A small contrastive audio-text model, trained from scratch.
Model: 6.72M parameters, log mel input, encoder arch conformer, encoder norm layernorm, encoder activation swiglu, encoder layers 12, encoder width 128, text encoder width 128, text encoder layers 8, text encoder norm layernorm, text encoder activation squared_relu.
Rows from block 4 of the text encoder of a small contrastive audio-text model, named by matrix and row number. Rows with one number belong to one neuron. Each number is 128 + 24 x the weight over its row's rms, rounded and kept within 0 to 255. All counts start at 0. Numbers have three digits each.
After each neuron's rows are labels from the 100 texts, of 14976, where the neuron reaches its highest value: "tokens" is the input token at the peak. Only what is clearly more common there than usual is listed. The data: read English sentences (LibriTTS-R).
# fc1: MLP up (text_encoder.blocks.4.mlp.fc1.weight, 512x128), inputs 0-63
# fc2: MLP down (text_encoder.blocks.4.mlp.fc2.weight, 128x512, transposed), outputs 0-63

fc1.177:146110164125128129176125144125099106109141094119129123158142140124164126142104095127142083161174144156124095151105111127176124128159116149141095158165165138180133126117143168121141157146145133
fc2.177:123145133110111136120155099127125098113092138164135119103119172139150110114145112134175079123132154109135094127139100146121164113107106171134161101175129149156112089139189125126132092136155132
tokens: "d"; "e"; "i"

fc1.251:106122083128120158107127139095127147124147134106092135117135104122154149146108096131095095163140149144143146135142156092124157159113116099140101151140134150178122125119131116194179128194153094
fc2.251:134131123157131101168107175121090138147093104171141123146145135100085120141131148126161126142126106136121120126157126139137154114133138093148141147114100130112121100137159111164147155136094141
tokens: "d"

fc1.346:136143127140119107130152149121065097069109158103139143152136142126141108152161112115132135142126108140124161103122143151156120090146089146135116095187141149137119149122129157129132125174144146
fc2.346:191123105138111166111095086073125076117119123053121156153107134136133135113139106115102126117139117132122171139136127137125146135138118071186121098118136120117134164103163104120126171110085134
tokens: "e"; "s"

fc1.47:133100127119147074167144145139128110148105130143114159120167097127139100113083148151104137123100096125122111150111084139083109078127126144130143115124139125132126130182112122121072151102117117
fc2.47:150104159138100197115107080097151173122120115104143085220123113171188099138120129184132148112123115146119085122125110114120103150141120154147172123169167153150127126146105157156133110120176132
tokens: "t"; "n"

fc1.284:101101127127146113100126102141122123155118141167163110077119128146094123143153121138140129149139154104114077094132079103174101146145141125117091102096140110151134132165133121138084142114147125
fc2.284:137143097110114179112132200130179127133180115136079149144126120111103123180124128091172143128119141086121127134107104122147206122110141178169120106117160096128129095139157086087111159130102172
tokens: "t"; "a"

fc1.31:131166145167121156170126117126121103097126130147151150114097149123152127160127136151108136102081159091104139139161055155111141112133130101101167121158123126139116142136156123098082085133139157
fc2.31:140124104178088088084109162151163118140116143118109158133148156148134132130141136127165110147128167109136114111141095145107145167099132162116137103122177114113113115131143142169143182143124107
tokens: "o"; "a"

fc1.278:130143129113136093166151185122089143158119125112142151114147124144109093148127126072154107165161164137146136159145101116141124118163098118158138134164151141156160077106135132158106186177122126
fc2.278:129152130126139144153147149134141079083108115139125116110155154079152109174129144105114125123119141137128118132116110134127185111111131124130132114130135126140108135137167128140114133141175166
tokens: "e"

fc1.249:101140149155131094133131124115133125116105121158150105137107133145116121106151101154127152131078112156151129155130161137147187148151118061088099147128154121124099161180151114125169154105098127
fc2.249:151149121087180183149187169146087147144151144138132158096129135072122107106109124098114096114099119137111156123155084127113161141134122138169169129153110157110128113131158142165125150118111142
tokens: "c"

fc1.10:060180168128138186151117128116151142114101145144123125162106170109143120127134102118108128177111146139139113164098116100065147083123112118145145148123140122157120113146157144122148121129090158
fc2.10:171115134157160083143127124140138127121167113088124162154118142113166130125136133136104117127119118105109097138119157112112118157127126158125104138120097109114126146130079159127134085125128113
tokens: "c"; "t"; "o"

fc1.85:141132101112138144126141112116109099117152147093144115146113127114132082107159148098131114120126150113136139137121063116065145073141163145115141116157085144147109086119143148143138110076114127
fc2.85:111115172130142055160151151105113132141091129148133129163125116123107159129121115077089127100127154115116145128136163104108147138178147123064094108156136163147089114119118148106146152135160129
tokens: "r"

fc1.164:155146129132134130134104139143155125120095117111120136139088107147095129120084128164124159068178110110083146117104156073180110167104094117098130133073122172138132121114143125117090113113116172
fc2.164:130124112166130085172204113123139087149128149072134134115116114110131138114137087162131143130119141147117140149121159105131109131095128115118120125151111151098103131134110117152102165107097136
tokens: " "

fc1.372:108131101088147082145154136104128110135127091162108135128153114086130086147086115138129110137175077127124059158088097121118153127129147119142114108147121152152114136151114130141136135130128143
fc2.372:135095101136123210122100111115103120157140114164131116126114155121148121112111135168126114122149117150133088118093154112107132128152132175127125132155161129127113084128151136163124061127147129
tokens: "d"

fc1.280:135139132142105086100092128164119130127144145113156143159158134128132081123116123118079068171108105105137149159139145135124127147157083136100097124159111183151158124086147129095144147136135132
fc2.280:179045148132130135110118079109079136119143156153138142076122110128137104135144138152133102116148130167122166123125151122139117135118086109118111160128105118131127149120181155121100143136109124
tokens: "r"; "o"; "l"

fc1.178:078106141104155101152144112130143133130141106148105119137164108097143110156133131120118098111130132108125124153060132133126142142166135085130162140136108142160143118143110104161123096155129154
fc2.178:164124132109109167117092111133106163104147145150113058099104086147091118133125115145104091117126110137128168142108123120117108159156123142136140106107163141147100141155130106106119053121076143
tokens: "t"; "r"; "<end>"

fc1.100:112149112150132122112100120120150129151152091117088128132115128174132119099116141143135133136113109119099152097144136105144128176147107151137162122155121128148157164104110165071101121147160181
fc2.100:118169171151123102155157114131118114151154138128165186115138138099140130144146096112137105124134108185119069134125146105130126131161111140126128137129115107121121089133102120162102097118157082
tokens: "e"; " "

fc1.198:145144142127134152176164158133129117126148103168132138105161107118096101111160112131078095124094126133131113119160151115109169129100137079089106158100140129128136108143164114099091138129159111
fc2.198:134109165120125130123150141138151170167109159153164175141151114133093093112147093091147132138109102135101145140120123135133083160131132169144185125132138168119122138135146120161127125103127090
tokens: " "; "z"

fc1.486:126105116141116118154148139137133123136119134179149142150106167066105057131139143094091118120092173117105113138120132138081072102145145145099102132134110121131153123133120115112127075097112155
fc2.486:097163126115126123102201105092136145134136134147122156154120123144073112117133104079138093119087152127123157136112148151135065140162109134093103118151121128132133099133087143142133106118143145
tokens: "l"; "t"; "i"

fc1.362:157155117113154146134144124116135124131126113133115155113162099126122083095117101129122110124137093153118075157120081143155126114143154155123102104079145125144138129175130100120082153077107126
fc2.362:129114146110119146137117071110134155159140143148148113116158139204157138096123100167135118124129123151124110115111106135129139117101145177154144114174125159141110160140136169146114104130155115
tokens: "l"; "w"

fc1.205:150152159154145144131109116078107124124115098117070118126112123056126118124091137109135129116140136192126137111089110108108117125126140104124121121081136195092123147147144167085083151118090168
fc2.205:095181101105108123136143076090157126119129134110155135110130129133114121101141119157112137116153133150130100164115121136125104147143128135187116115132117114131114109135087111136118102123154132
tokens: "l"; "r"

fc1.276:113153146102127123121134125160122083117115105111152123123129137120137076109138122113118097138096129117180110150107119153098138118172174113136095077125119143171140116131145144107117110133115141
fc2.276:136127100121107100123090197100124108152120171144173166158119130237128133151130157121163100115129115127140127146120109105141164116120101134143170140144124143130132102119136101112151111132143110
tokens: "o"; "l"

fc1.78:163127133120101134123138135131172147134186157142127124099167116163121118107150087140136122117110108120127168120155154149165149113122130127136098115147146147148112130123132102113149154168162131
fc2.78:149113129160154115123136112136083148123125130146122180139109128125134122122115110099124152127141120130152160141142102115152169108142091124161158182150070163117116136099148123156111160135104132
tokens: "d"

fc1.365:151102146123127142134149138099136143091168127142143099125169118112122121162142078149108119145146131166166138110129108161086178176130124102101111178102100093099162098111177153152148091189105135
fc2.365:110114099087123136149084154121096159184091114147145124140118111152117143089127114158097089131140099113116132139126136119115170129122133115128178140167123149139094128132139075117155091119091110
tokens: " "; "o"

fc1.243:149174094107152158129121153128132108139162105192129125112120146133145121111085136147127106129116103110136097131174105113122127113131126151110126128118147113108155140153147127148110165096158153
fc2.243:167101193119135148115153066151143133109125131117123134123131102149068094101120148122128143163132157093130132117115116164118157140118124196104115104151135138141117135116113121127150123163182138
tokens: "c"; "l"; "w"

fc1.65:166154163149143127179128147107126109101133109174082160128128109127122101108112130129097094126102107114139106132102111105134104131137124126106154139087115139119136130146136076123102137102090164
fc2.65:110138125136080145098119112112162132139102139128166147160167117108133140097119113156138143122121143171117122148092122114137108125102137135122127138137123177116111113130154147195109115128134147
tokens: " "

fc1.124:151142138140152164167136137132125127119126135121109124122156128123119097101105098150132101117139146163117139136095153088158088150091117123122144109080110153098144133159146091083076136108115162
fc2.124:113159131146081087106145110145124118094124142089140134141125117147128132122123110174147161142138139142109145153101156125143075122124125112126107145127119156118132156141119115129095134113140152
tokens: " "

fc1.291:142163096114124113113171171141119151136162170154123149129148139114093076152165141132105119150146201150168112153137102161107131128125110120089130080146121138115129105127112132149085064125146143
fc2.291:116187144151115100142138087107124157138121123132156169159148121068080102124126132140173122145118141151119171123127136192122139129120125127124117163143114125136112123156140171095119109121108131
tokens: "r"; "e"

fc1.2:137116109133139128113140105124113128172132157145158129137185116103098059134120127111103121137137194156114113088127099128119105081118103163095115102116101145141121091123106161128139106112113118
fc2.2:129155106107128101117140130116138139126163102181125162160135116160111123089091112077148083124109158078122177124117158162119099124151135123145067155169145152159100128134122118088137151120143146
tokens: "r"

fc1.359:081126139109115131104119120114121101143125120094169136107130143117107135136087110136118143144120133079107140179104122120102155137131101127132144114087156137162107110161168106109119132134136153
fc2.359:163114127147106118123121158147071149151115142137131181142120131121143128133142120118198120110124094114142153136125140112131154124175112130138183128146176128122150130123112134177148110123135120
tokens: "e"; "o"; "u"; "d"

fc1.231:170187123169119128102124146142109057136095122116151115181182135106160109124119099105131104138109094116143105174115094158145125138117148104143111135146095086138134146102116131089184139117109151
fc2.231:147109157161150125156168096116068134174115151126117137119141133176174161143136146117149098130125169097130135123119116152115114115140134155112093087079142110155118140099158142180137098109153146
tokens: "c"

fc1.72:140140109127146135132112117147123151112109130143103142132080122123145137106096104138159147171078109170133155102120100105151148097130123092131147101159165148133132122119175131105149108161115181
fc2.72:111171115122147151146151122126113130084080135142140127164146165128068122186128121152193163135120102109119098143141130132138145100174122169164151139143084131137113133120115105149153184128139129
tokens: "d"

fc1.263:120129106117084121135152168109109131129129128132160127111136126116133173145154086133099093146145090123135140134123144139143179117116128119099087139101124151110097129065110138132106157128169115
fc2.263:168134139141074151116124119102122110131115088072098116146109145163138096119142120118087146126145160160127182135139107136141186127128114086140143107140145141112138141100169086179145105116119123
tokens: "e"; "y"

fc1.409:144103128152132159115095139133121097125091124119167147126154166169158106132135082138157125119109129185114115148091121149161149097103128125124090154148093118167140138084129126102168164126152173
fc2.409:150174088153102122165184104138111088133089121071129141129142146166162139120119103129142121115134090178122148118137112149124165120168138168170110086118130112137125168129179142146111106120129115
tokens: "d"

fc1.66:093127129145121139138122147166138111130124141175127116154144143100122105126175095106143128122105135174165106154164153167088126084107122127116115107111136168145133116097125123110139107161142115
fc2.66:117094132108105112105142094107114131128152123154120156088123164149102139130109127142137114111103151113120111114077110129099075163085116108185097104134132148170108127113150150163141091153128158
tokens: "c"

fc1.300:167084117123147114132175157163109116115097114123097156101094100171145094125135120165123146102131106144107108132110055110096105063167149126139114127130134147138098123146147131123083122100127103
fc2.300:110152165153150159161079172107132135144112152166136138153114128146171115159105136106105145113125101070135099109132103121133131136109138160125157113114212147129123116132141137130108169121170155
tokens: "o"

fc1.503:134149144152171123097111140116135142118108160160131160110162140110090105120136131069159078145158168104072132096148122103119112127091127154135122128133120147147159163087155142090164073110117127
fc2.503:139177159085131134122128105143140100142143091118086114110137143111122140081125135103154116114107095102148166120117119199128118134156138113103102098167110123140143110115106104161154129138138134
tokens: " "

fc1.117:113111159123129099154127113133141103122127089144179147168112133120131141099088130119113143114127170127100135139161195111144117072111127156126116113129168122114130130078150118105109095106156137
fc2.117:110144095116116086122156109150084213106123155134145113106114142142195110118135136122136123119112120122144142148184151138114123138105128109141127130149094142121125107124149151107117185156153114
tokens: "c"; "d"