config.yaml
model: "contrastive audio-text model"
dataset: "read English sentences (LibriTTS-R)"
train_examples: 15625
noise_aug: 0.01
time_shift_ms: 50
n_mels: 80
hop_length: 160
input: "log_mel"
spec_augment: true
win_length: 512
tokenizer: "char"
vocab_size: 32
loss: "softmax"
embed_dim: 256
encoder_arch: "conformer"
encoder_norm: "layernorm"
encoder_activation: "swiglu"
encoder_mlp_ratio: 3
encoder_head_dim: 64
encoder_fused_qkv: true
encoder_qk_norm: false
encoder_layer_scale_init: 0.01
encoder_dropout: 0.05
encoder_inner_norm: false
encoder_subsampling: 4
encoder_layers: 12
encoder_width: 128
encoder_positions: "conv"
encoder_kernel_size: 9
text_encoder_causal: true
text_encoder_width: 128
text_encoder_layers: 8
text_encoder_norm: "layernorm"
text_encoder_norm_position: "pre"
text_encoder_activation: "squared_relu"
text_encoder_mlp_ratio: 4
text_encoder_head_dim: 32
text_encoder_fused_qkv: false
text_encoder_bias: "qkv"
text_encoder_qk_norm: true
text_encoder_layer_scale_init: 0.01
text_encoder_parallel_block: false
text_encoder_inner_norm: false
text_encoder_drop_path: 0.15
text_encoder_positions: "sincos"
init: "lecun_normal"
residual_init: "scaled_by_depth"
optimizer: "soap"
beta2: 0.95
learning_rate: 0.0018
beta1: 0.95
shampoo_beta: 0.95
eps: 1e-08
precondition_frequency: 16
max_precond_dim: 1024
one_sided: true
adamw_lr_other_params: 0.0011
max_grad_norm: 1.0
max_steps: 4100
batch_size: 128
epochs: 33.6
lr_schedule: "cosine"
final_lr_fraction: 0
warmup_steps: 120
weight_decay: 0.4
adamw_weight_decay_other_params: 0
Rows from block 3 of the audio encoder of a small contrastive audio-text model, named by matrix and row number. Rows with one number belong to one neuron. Each number is 200 + 40 x the weight over its row's rms, rounded and kept within 0 to 999. All counts start at 0.
After each neuron's rows are labels from the 100 clips, of 14976, where the neuron reaches its largest size: "loudest" is the band of the loudest frequency at the time of the peak; "strongest on" is what is common among them. Only what is clearly more common there than usual is listed. The data: read English sentences (LibriTTS-R).
# gate: second MLP gate (encoder.blocks.3.mlp.gate.weight, 384x128), inputs 0-127
# fc1: second MLP up (encoder.blocks.3.mlp.fc1.weight, 384x128), inputs 0-127
# fc2: second MLP down (encoder.blocks.3.mlp.fc2.weight, 128x384, transposed), outputs 0-127

gate.245,159,140,212,220,170,204,160,217,83,234,155,320,220,226,141,206,235,194,182,235,304,215,166,242,185,164,170,185,150,266,186,251,187,217,192,191,206,190,171,208,171,180,230,186,217,154,161,185,193,228,190,174,155,201,309,233,271,155,170,184,193,283,251,171,272,189,182,153,182,174,175,209,234,133,220,214,179,245,196,214,244,216,153,224,277,210,186,216,242,159,233,160,178,224,239,250,192,183,224,178,201,211,209,229,187,243,183,174,236,189,211,205,189,166,229,125,196,211,164,119,201,211,171,66,170,220,137,200
fc1.245,111,164,235,163,163,198,211,197,131,192,224,243,208,125,200,228,275,173,176,132,175,212,256,232,191,153,216,171,237,206,197,275,206,224,232,145,242,129,240,187,204,197,295,152,162,219,199,192,208,209,172,181,172,130,271,300,191,185,201,291,165,180,262,209,178,190,144,202,220,119,204,185,199,174,220,142,176,188,141,213,305,185,127,199,270,193,207,152,184,216,213,189,203,195,201,185,247,214,218,228,224,225,152,250,190,199,124,219,202,209,223,191,190,191,243,223,176,207,199,238,224,190,236,78,236,243,232,239
fc2.245,227,127,193,235,247,187,258,203,223,156,139,194,194,162,201,246,276,157,145,201,197,191,202,196,193,218,193,201,200,261,179,223,241,196,197,149,247,223,236,194,203,225,231,203,163,260,189,187,251,154,173,169,174,103,74,196,186,143,195,257,130,157,213,193,201,189,229,272,249,219,222,198,241,153,187,145,184,168,227,294,214,184,132,190,246,191,191,86,156,213,207,179,233,234,190,123,193,191,203,208,215,188,226,252,218,207,119,149,165,208,220,202,184,184,246,88,176,234,190,166,236,265,234,194,187,228,224,132
loudest: 250 to 500 Hz
strongest on: voice: female

gate.308,249,281,209,326,211,208,167,181,176,164,169,128,201,207,186,161,218,240,250,206,159,205,242,228,95,275,263,248,294,189,175,165,182,197,217,185,207,142,284,250,234,174,194,234,147,191,196,238,144,260,201,182,228,222,191,188,210,215,226,185,170,228,201,153,220,195,194,191,155,204,141,217,186,182,224,223,239,237,175,282,216,171,214,142,210,231,153,147,167,209,211,213,245,173,210,156,150,210,210,222,177,141,249,175,250,186,190,255,135,196,204,334,236,143,166,232,192,207,183,196,239,215,159,187,223,192,159,268
fc1.308,221,133,203,179,232,157,163,182,148,216,173,166,140,202,158,157,215,268,174,204,168,179,262,185,271,198,241,315,174,198,239,180,211,184,180,167,173,175,178,200,213,190,98,119,181,199,146,210,230,254,173,213,259,176,225,249,191,190,239,171,228,261,188,237,212,184,243,170,258,160,108,182,196,216,241,196,222,218,207,265,184,194,251,242,242,206,203,119,185,199,220,164,222,153,228,144,210,231,207,186,189,163,119,47,255,241,230,191,173,186,196,254,227,208,263,160,175,189,173,240,199,243,171,220,175,157,174,227
fc2.308,306,233,211,275,296,184,164,165,155,211,241,159,224,184,254,228,180,200,275,242,120,182,220,180,140,187,218,199,129,217,266,256,207,225,201,176,230,209,174,238,176,233,247,205,203,222,244,230,251,224,111,178,164,265,157,205,197,172,132,251,218,260,207,241,214,197,256,209,194,153,185,200,160,257,179,210,228,221,78,231,237,243,173,168,195,174,221,248,176,161,226,135,183,240,174,223,182,175,216,189,169,260,188,181,161,171,239,196,183,214,231,264,207,143,249,258,207,228,223,185,161,188,179,126,183,162,157,140
loudest: 4000 to 8000 Hz
strongest on: voice: female

gate.298,223,202,226,245,180,159,142,253,120,181,192,223,190,195,231,172,264,167,175,265,231,177,198,225,232,220,200,179,145,169,158,219,238,266,186,158,254,206,179,167,218,177,224,256,236,129,242,267,146,174,201,124,170,206,263,201,247,164,277,156,180,153,182,186,178,180,188,223,163,164,201,215,159,167,179,221,152,206,249,143,192,226,170,183,184,193,232,190,209,299,208,168,228,197,187,139,179,275,215,157,203,207,253,274,146,196,252,229,98,197,269,181,164,256,330,180,231,245,190,186,145,216,202,224,217,241,229,177
fc1.298,183,210,251,236,194,228,229,177,237,169,176,228,162,184,187,266,205,240,176,205,245,234,217,257,244,201,189,251,206,170,160,128,196,211,205,151,249,198,192,199,248,207,181,145,217,183,153,159,235,162,113,229,140,187,203,212,158,189,140,225,291,272,196,210,185,196,212,201,237,207,236,198,128,197,174,241,211,158,154,258,168,186,146,219,207,220,181,257,230,144,255,191,194,204,277,170,142,204,260,208,70,237,211,98,219,243,191,259,239,142,154,228,184,197,87,181,251,148,226,247,205,184,188,202,252,165,206,164
fc2.298,176,135,208,231,191,220,172,192,176,237,231,209,177,237,173,249,108,250,110,211,220,172,204,180,246,193,166,285,234,160,148,188,257,283,166,189,202,208,183,222,131,206,118,206,214,279,241,237,241,191,249,140,196,216,207,152,218,191,262,222,139,206,222,213,204,203,213,223,224,251,211,183,226,179,187,133,229,96,226,241,197,211,207,250,215,236,221,182,214,294,201,184,174,213,212,260,152,184,285,223,211,291,255,123,152,203,227,227,240,242,208,202,191,191,139,243,149,174,161,139,247,233,191,191,201,231,259,200
loudest: 250 to 500 Hz
strongest on: voice: female

gate.73,178,129,164,156,181,193,250,202,141,164,212,149,207,160,189,187,203,206,270,185,205,148,180,219,210,215,191,243,189,199,229,167,171,189,147,183,178,276,230,264,223,242,237,180,261,157,161,141,203,241,166,282,144,158,183,204,140,212,220,233,207,136,188,223,187,196,242,200,221,193,209,220,253,163,224,214,74,257,206,240,200,322,173,165,134,188,161,260,184,198,161,144,179,219,228,163,161,142,271,182,164,252,231,194,180,213,281,189,273,249,218,175,182,212,170,201,206,158,204,278,166,145,145,131,176,203,217,191
fc1.73,215,208,171,259,124,236,179,285,215,174,149,193,168,214,204,200,224,203,137,242,153,217,136,174,209,161,213,202,141,227,217,254,202,157,228,184,188,187,203,189,206,244,111,156,184,163,203,180,288,237,220,254,209,212,238,253,161,186,269,248,161,198,197,208,192,161,219,260,140,217,135,224,140,198,262,195,189,203,191,184,242,221,191,103,189,222,164,256,239,200,123,161,260,309,201,133,167,194,167,273,201,182,193,256,117,246,271,232,209,215,255,157,210,171,202,229,237,211,183,258,198,160,214,152,183,234,240,182
fc2.73,178,274,243,224,240,228,162,250,220,123,260,189,248,176,181,228,241,290,171,257,228,208,188,195,266,187,207,271,227,152,135,136,235,222,177,198,177,202,169,229,168,148,172,160,195,132,147,252,247,238,212,230,240,172,269,188,226,135,173,229,206,217,243,162,207,244,190,99,192,197,226,162,222,145,210,100,248,233,218,284,200,184,218,244,180,239,181,219,196,187,175,245,133,275,198,231,229,172,159,206,160,224,148,144,200,183,232,205,294,215,171,143,211,217,178,232,230,196,157,227,197,143,157,172,190,212,224,163
loudest: 500 to 1000 Hz
strongest on: voice: female

gate.276,119,256,202,219,223,249,182,216,137,232,188,187,199,219,146,144,127,250,198,184,199,127,203,190,205,199,247,189,226,125,208,251,252,197,266,207,201,189,250,291,190,227,144,268,189,187,225,204,221,223,137,138,267,150,219,232,175,230,218,188,212,211,183,214,151,258,209,219,196,251,117,132,160,166,212,164,165,164,201,130,227,166,206,172,206,158,230,124,179,297,188,177,256,238,167,227,185,250,212,254,260,169,245,206,185,217,198,177,244,184,169,226,240,200,190,216,168,263,145,256,131,174,263,178,194,282,185,206
fc1.276,205,200,178,143,182,229,228,205,232,144,164,174,219,197,171,206,207,171,173,161,243,211,197,203,189,232,186,242,207,232,259,145,212,205,222,241,164,192,181,177,155,182,256,150,212,287,197,201,258,227,223,226,261,158,177,169,81,205,215,240,165,196,191,248,211,218,273,180,161,216,207,130,169,186,175,243,309,228,157,220,174,210,230,208,169,146,210,222,148,93,182,213,163,103,189,143,197,179,243,209,174,116,131,208,205,184,265,186,260,222,234,221,224,242,180,175,246,139,216,230,202,145,124,183,253,140,218,279
fc2.276,159,151,184,228,182,247,236,154,172,203,282,211,234,240,244,210,144,171,231,204,156,205,193,101,258,204,193,263,206,205,211,129,237,217,182,243,223,190,181,210,125,150,246,191,202,200,109,188,174,185,189,224,232,157,257,192,202,257,205,232,220,208,182,137,174,224,172,236,176,176,133,156,228,157,207,198,290,191,271,227,153,206,260,159,187,164,228,210,130,195,263,174,122,155,251,227,186,72,174,210,189,255,296,184,185,221,246,198,210,225,216,193,203,161,214,255,227,117,243,177,166,206,204,209,164,176,235,192
loudest: 250 to 500 Hz
strongest on: voice: female

gate.364,264,200,221,290,248,172,167,172,135,238,134,219,232,220,160,172,180,220,197,207,226,144,268,223,138,234,226,210,200,166,136,158,211,142,175,165,216,212,150,227,175,130,155,203,140,190,185,189,221,262,215,159,224,243,191,192,201,222,245,184,158,233,183,246,245,255,194,238,163,226,163,189,246,118,213,185,280,267,170,279,165,176,284,204,167,230,201,208,231,145,222,211,179,212,250,153,198,196,157,231,150,203,211,149,287,193,211,167,181,192,143,261,192,253,225,159,236,206,119,176,230,152,166,136,267,141,189,213
fc1.364,139,204,181,218,113,141,223,177,186,202,179,219,192,199,182,164,245,243,248,213,245,173,167,237,180,192,182,88,191,169,132,193,197,201,198,235,189,225,119,218,203,184,232,205,217,164,287,194,169,132,247,192,231,209,214,171,194,204,80,181,196,231,206,235,199,220,152,200,211,175,246,259,272,180,187,209,235,260,180,89,196,221,193,205,171,178,174,214,166,220,201,245,201,156,191,181,217,158,167,193,220,210,254,305,168,162,236,190,278,233,240,127,161,298,135,196,206,262,199,195,217,130,201,177,243,132,175,185
fc2.364,125,179,228,77,57,216,157,174,224,197,160,274,205,220,175,181,227,211,201,172,268,182,207,218,219,242,261,183,227,213,157,136,250,193,205,133,196,216,206,191,266,188,189,224,170,210,181,215,172,244,272,199,275,212,181,232,181,212,231,109,207,194,168,196,173,240,125,155,113,284,95,253,170,172,214,210,167,196,207,214,213,173,185,169,164,194,197,267,246,234,162,252,178,200,189,181,177,214,225,213,188,177,189,219,228,209,176,251,208,184,182,176,214,259,181,188,194,176,131,164,199,231,224,147,169,247,222,276
loudest: 4000 to 8000 Hz
strongest on: voice: female; the word "is"

gate.329,242,173,186,302,227,165,151,174,170,215,163,180,201,223,168,133,197,216,207,247,170,200,231,235,103,204,201,244,231,172,178,240,219,126,216,226,161,144,249,256,209,210,195,247,115,177,150,205,220,252,161,203,281,203,145,207,201,198,223,193,166,206,205,190,177,175,200,178,207,166,167,184,214,220,229,210,297,195,130,276,184,164,263,144,214,185,115,182,180,245,254,171,306,182,209,170,160,174,175,203,237,155,172,118,224,145,192,174,144,181,178,283,186,239,236,160,201,195,174,166,212,187,142,135,199,177,148,256
fc1.329,156,202,238,142,236,184,206,204,219,159,220,265,195,210,258,254,227,196,203,232,202,209,152,233,214,213,145,66,193,170,195,172,224,244,184,151,254,218,178,193,216,221,194,229,251,145,278,234,203,124,162,214,159,170,214,237,199,188,245,204,277,196,199,226,192,210,134,184,216,182,268,236,229,175,139,216,131,206,195,86,242,271,153,199,160,148,211,284,221,167,188,253,199,210,136,236,283,187,208,185,216,206,326,260,128,152,159,197,204,227,195,160,193,193,172,184,220,224,193,188,206,195,201,163,223,198,196,142
fc2.329,104,148,188,139,100,208,206,236,229,223,159,213,185,219,143,172,227,184,169,137,271,220,173,206,209,254,211,176,218,213,183,163,184,170,187,155,99,194,207,195,220,207,141,204,154,192,177,146,230,234,294,183,210,180,219,222,181,238,238,147,200,186,206,194,167,192,94,165,188,208,176,175,179,150,170,275,149,180,277,188,170,191,164,252,198,220,222,107,187,215,187,210,169,176,223,140,274,252,138,159,210,159,242,275,208,206,176,261,239,181,223,81,175,215,196,137,192,216,193,207,159,217,225,253,197,225,214,207
loudest: 4000 to 8000 Hz
strongest on: voice: female

gate.104,151,168,210,265,187,204,193,205,158,250,172,134,237,165,202,160,196,181,206,230,206,202,186,222,200,164,261,230,276,169,200,187,209,182,231,145,123,261,204,286,259,227,248,237,199,176,144,175,198,218,161,248,273,194,201,150,197,254,141,259,174,185,217,131,165,175,177,302,200,189,182,192,171,184,172,189,302,168,191,256,165,198,192,106,218,172,171,249,112,232,145,203,311,236,189,188,183,162,190,215,202,177,177,237,228,162,211,151,219,189,216,260,185,166,213,243,145,193,166,213,188,171,168,116,172,182,269,214
fc1.104,168,162,231,213,141,201,170,185,204,203,147,186,231,233,207,156,192,176,215,226,213,188,218,147,210,176,271,242,171,217,285,277,265,210,183,223,180,123,186,186,244,210,267,151,166,209,101,178,226,215,235,221,211,196,120,200,174,192,207,237,169,177,208,169,164,128,246,253,268,196,175,139,269,158,216,272,285,200,177,241,172,229,231,143,174,183,216,217,206,236,232,139,212,229,222,164,226,154,201,213,144,174,110,200,198,185,176,201,272,162,230,183,168,236,217,154,184,64,197,251,173,163,216,221,139,219,171,241
fc2.104,251,197,160,209,270,151,118,218,208,177,163,189,325,196,218,144,198,235,126,197,218,199,274,180,226,194,215,304,208,117,185,188,230,199,246,173,234,212,228,223,212,143,215,193,162,240,178,226,180,183,178,189,202,231,143,143,188,234,133,215,184,260,205,191,218,197,190,236,138,195,177,176,237,193,222,121,236,175,151,173,164,156,249,197,203,166,183,293,212,158,239,205,231,270,201,260,182,131,196,206,110,223,238,187,199,214,197,164,257,184,191,268,168,254,226,162,262,213,137,179,250,163,129,174,177,229,226,188
loudest: 500 to 1000 Hz
strongest on: voice: female

gate.299,130,165,163,215,241,216,188,208,109,167,184,269,240,227,158,193,233,145,208,192,141,168,215,207,227,159,259,193,183,211,208,271,195,215,149,162,253,112,186,178,228,197,264,206,204,181,179,234,155,227,215,195,156,132,233,161,213,168,160,244,196,174,218,235,193,158,171,223,231,283,180,262,195,246,219,206,139,197,145,205,246,236,146,188,190,214,225,141,179,225,139,221,114,204,192,139,194,215,149,180,243,252,263,205,134,198,234,134,217,217,192,189,294,277,279,204,227,187,178,170,217,234,177,134,169,257,128,234
fc1.299,212,210,183,235,176,276,192,107,255,148,217,135,177,178,176,202,194,165,183,197,216,187,207,204,218,149,218,209,203,176,202,216,200,155,210,167,228,182,203,163,214,184,234,230,237,188,157,151,196,228,146,288,304,234,116,169,214,188,114,217,242,203,195,243,122,186,211,166,235,282,168,233,93,219,167,194,211,306,233,195,100,210,156,177,200,175,187,218,149,148,276,196,203,187,234,164,195,221,189,198,180,193,177,164,225,209,267,255,216,151,179,150,238,236,173,211,209,241,151,208,211,193,175,275,273,271,167,205
fc2.299,190,196,174,211,158,245,126,222,210,203,250,193,200,207,168,260,128,294,185,199,202,194,246,190,227,178,145,216,152,174,206,191,274,206,176,180,250,231,231,131,181,234,177,214,199,153,207,178,188,178,188,146,181,222,247,223,241,194,183,143,228,195,187,180,189,262,208,271,206,230,181,144,172,131,171,159,224,157,205,216,133,249,196,245,222,216,185,214,253,304,146,244,245,229,216,263,199,245,179,226,215,132,118,132,209,204,241,250,247,186,187,247,218,147,133,284,238,106,238,179,142,214,276,249,206,222,171,198
loudest: 250 to 500 Hz
strongest on: voice: female

gate.198,200,194,212,174,173,140,162,211,182,176,207,164,190,269,206,154,296,185,244,207,196,165,254,190,175,213,162,233,215,186,182,139,211,252,160,140,236,164,163,243,319,216,219,147,162,196,199,187,158,161,206,186,160,231,206,146,179,246,92,183,207,146,205,141,129,208,209,266,208,189,192,175,143,171,200,199,223,191,166,235,167,243,262,169,148,184,167,133,173,176,285,251,144,187,231,219,237,217,278,168,191,187,193,281,214,240,207,259,191,184,124,262,185,193,90,207,224,183,219,165,236,224,167,227,181,227,160,177
fc1.198,182,204,222,221,174,189,195,193,171,210,195,206,149,208,163,263,131,168,152,199,192,199,224,213,216,186,220,242,183,179,309,169,186,239,168,156,173,161,209,234,157,239,185,245,229,184,183,236,227,176,206,174,159,179,218,220,258,133,291,230,260,231,180,272,234,159,165,158,250,243,145,187,187,235,146,253,190,200,207,214,253,87,222,228,232,228,277,187,196,184,165,159,176,198,235,126,118,194,87,203,131,173,209,173,165,194,252,233,194,186,275,145,245,238,288,159,213,226,179,223,209,240,191,154,194,157,233,144
fc2.198,202,148,186,230,149,233,116,192,200,231,189,185,198,284,134,267,144,196,214,226,237,182,198,237,260,222,175,254,203,204,164,205,153,203,157,195,169,206,166,205,137,171,134,207,214,180,114,216,254,251,209,117,222,171,222,241,162,131,270,240,211,213,226,227,177,223,222,157,224,225,317,164,213,242,234,123,235,155,243,257,186,211,205,220,188,180,221,78,213,264,203,190,222,262,248,228,223,234,264,253,219,198,155,181,188,179,169,219,234,215,147,176,166,186,210,144,207,174,156,225,214,205,192,167,196,108,236,184
loudest: 4000 to 8000 Hz
strongest on: voice: female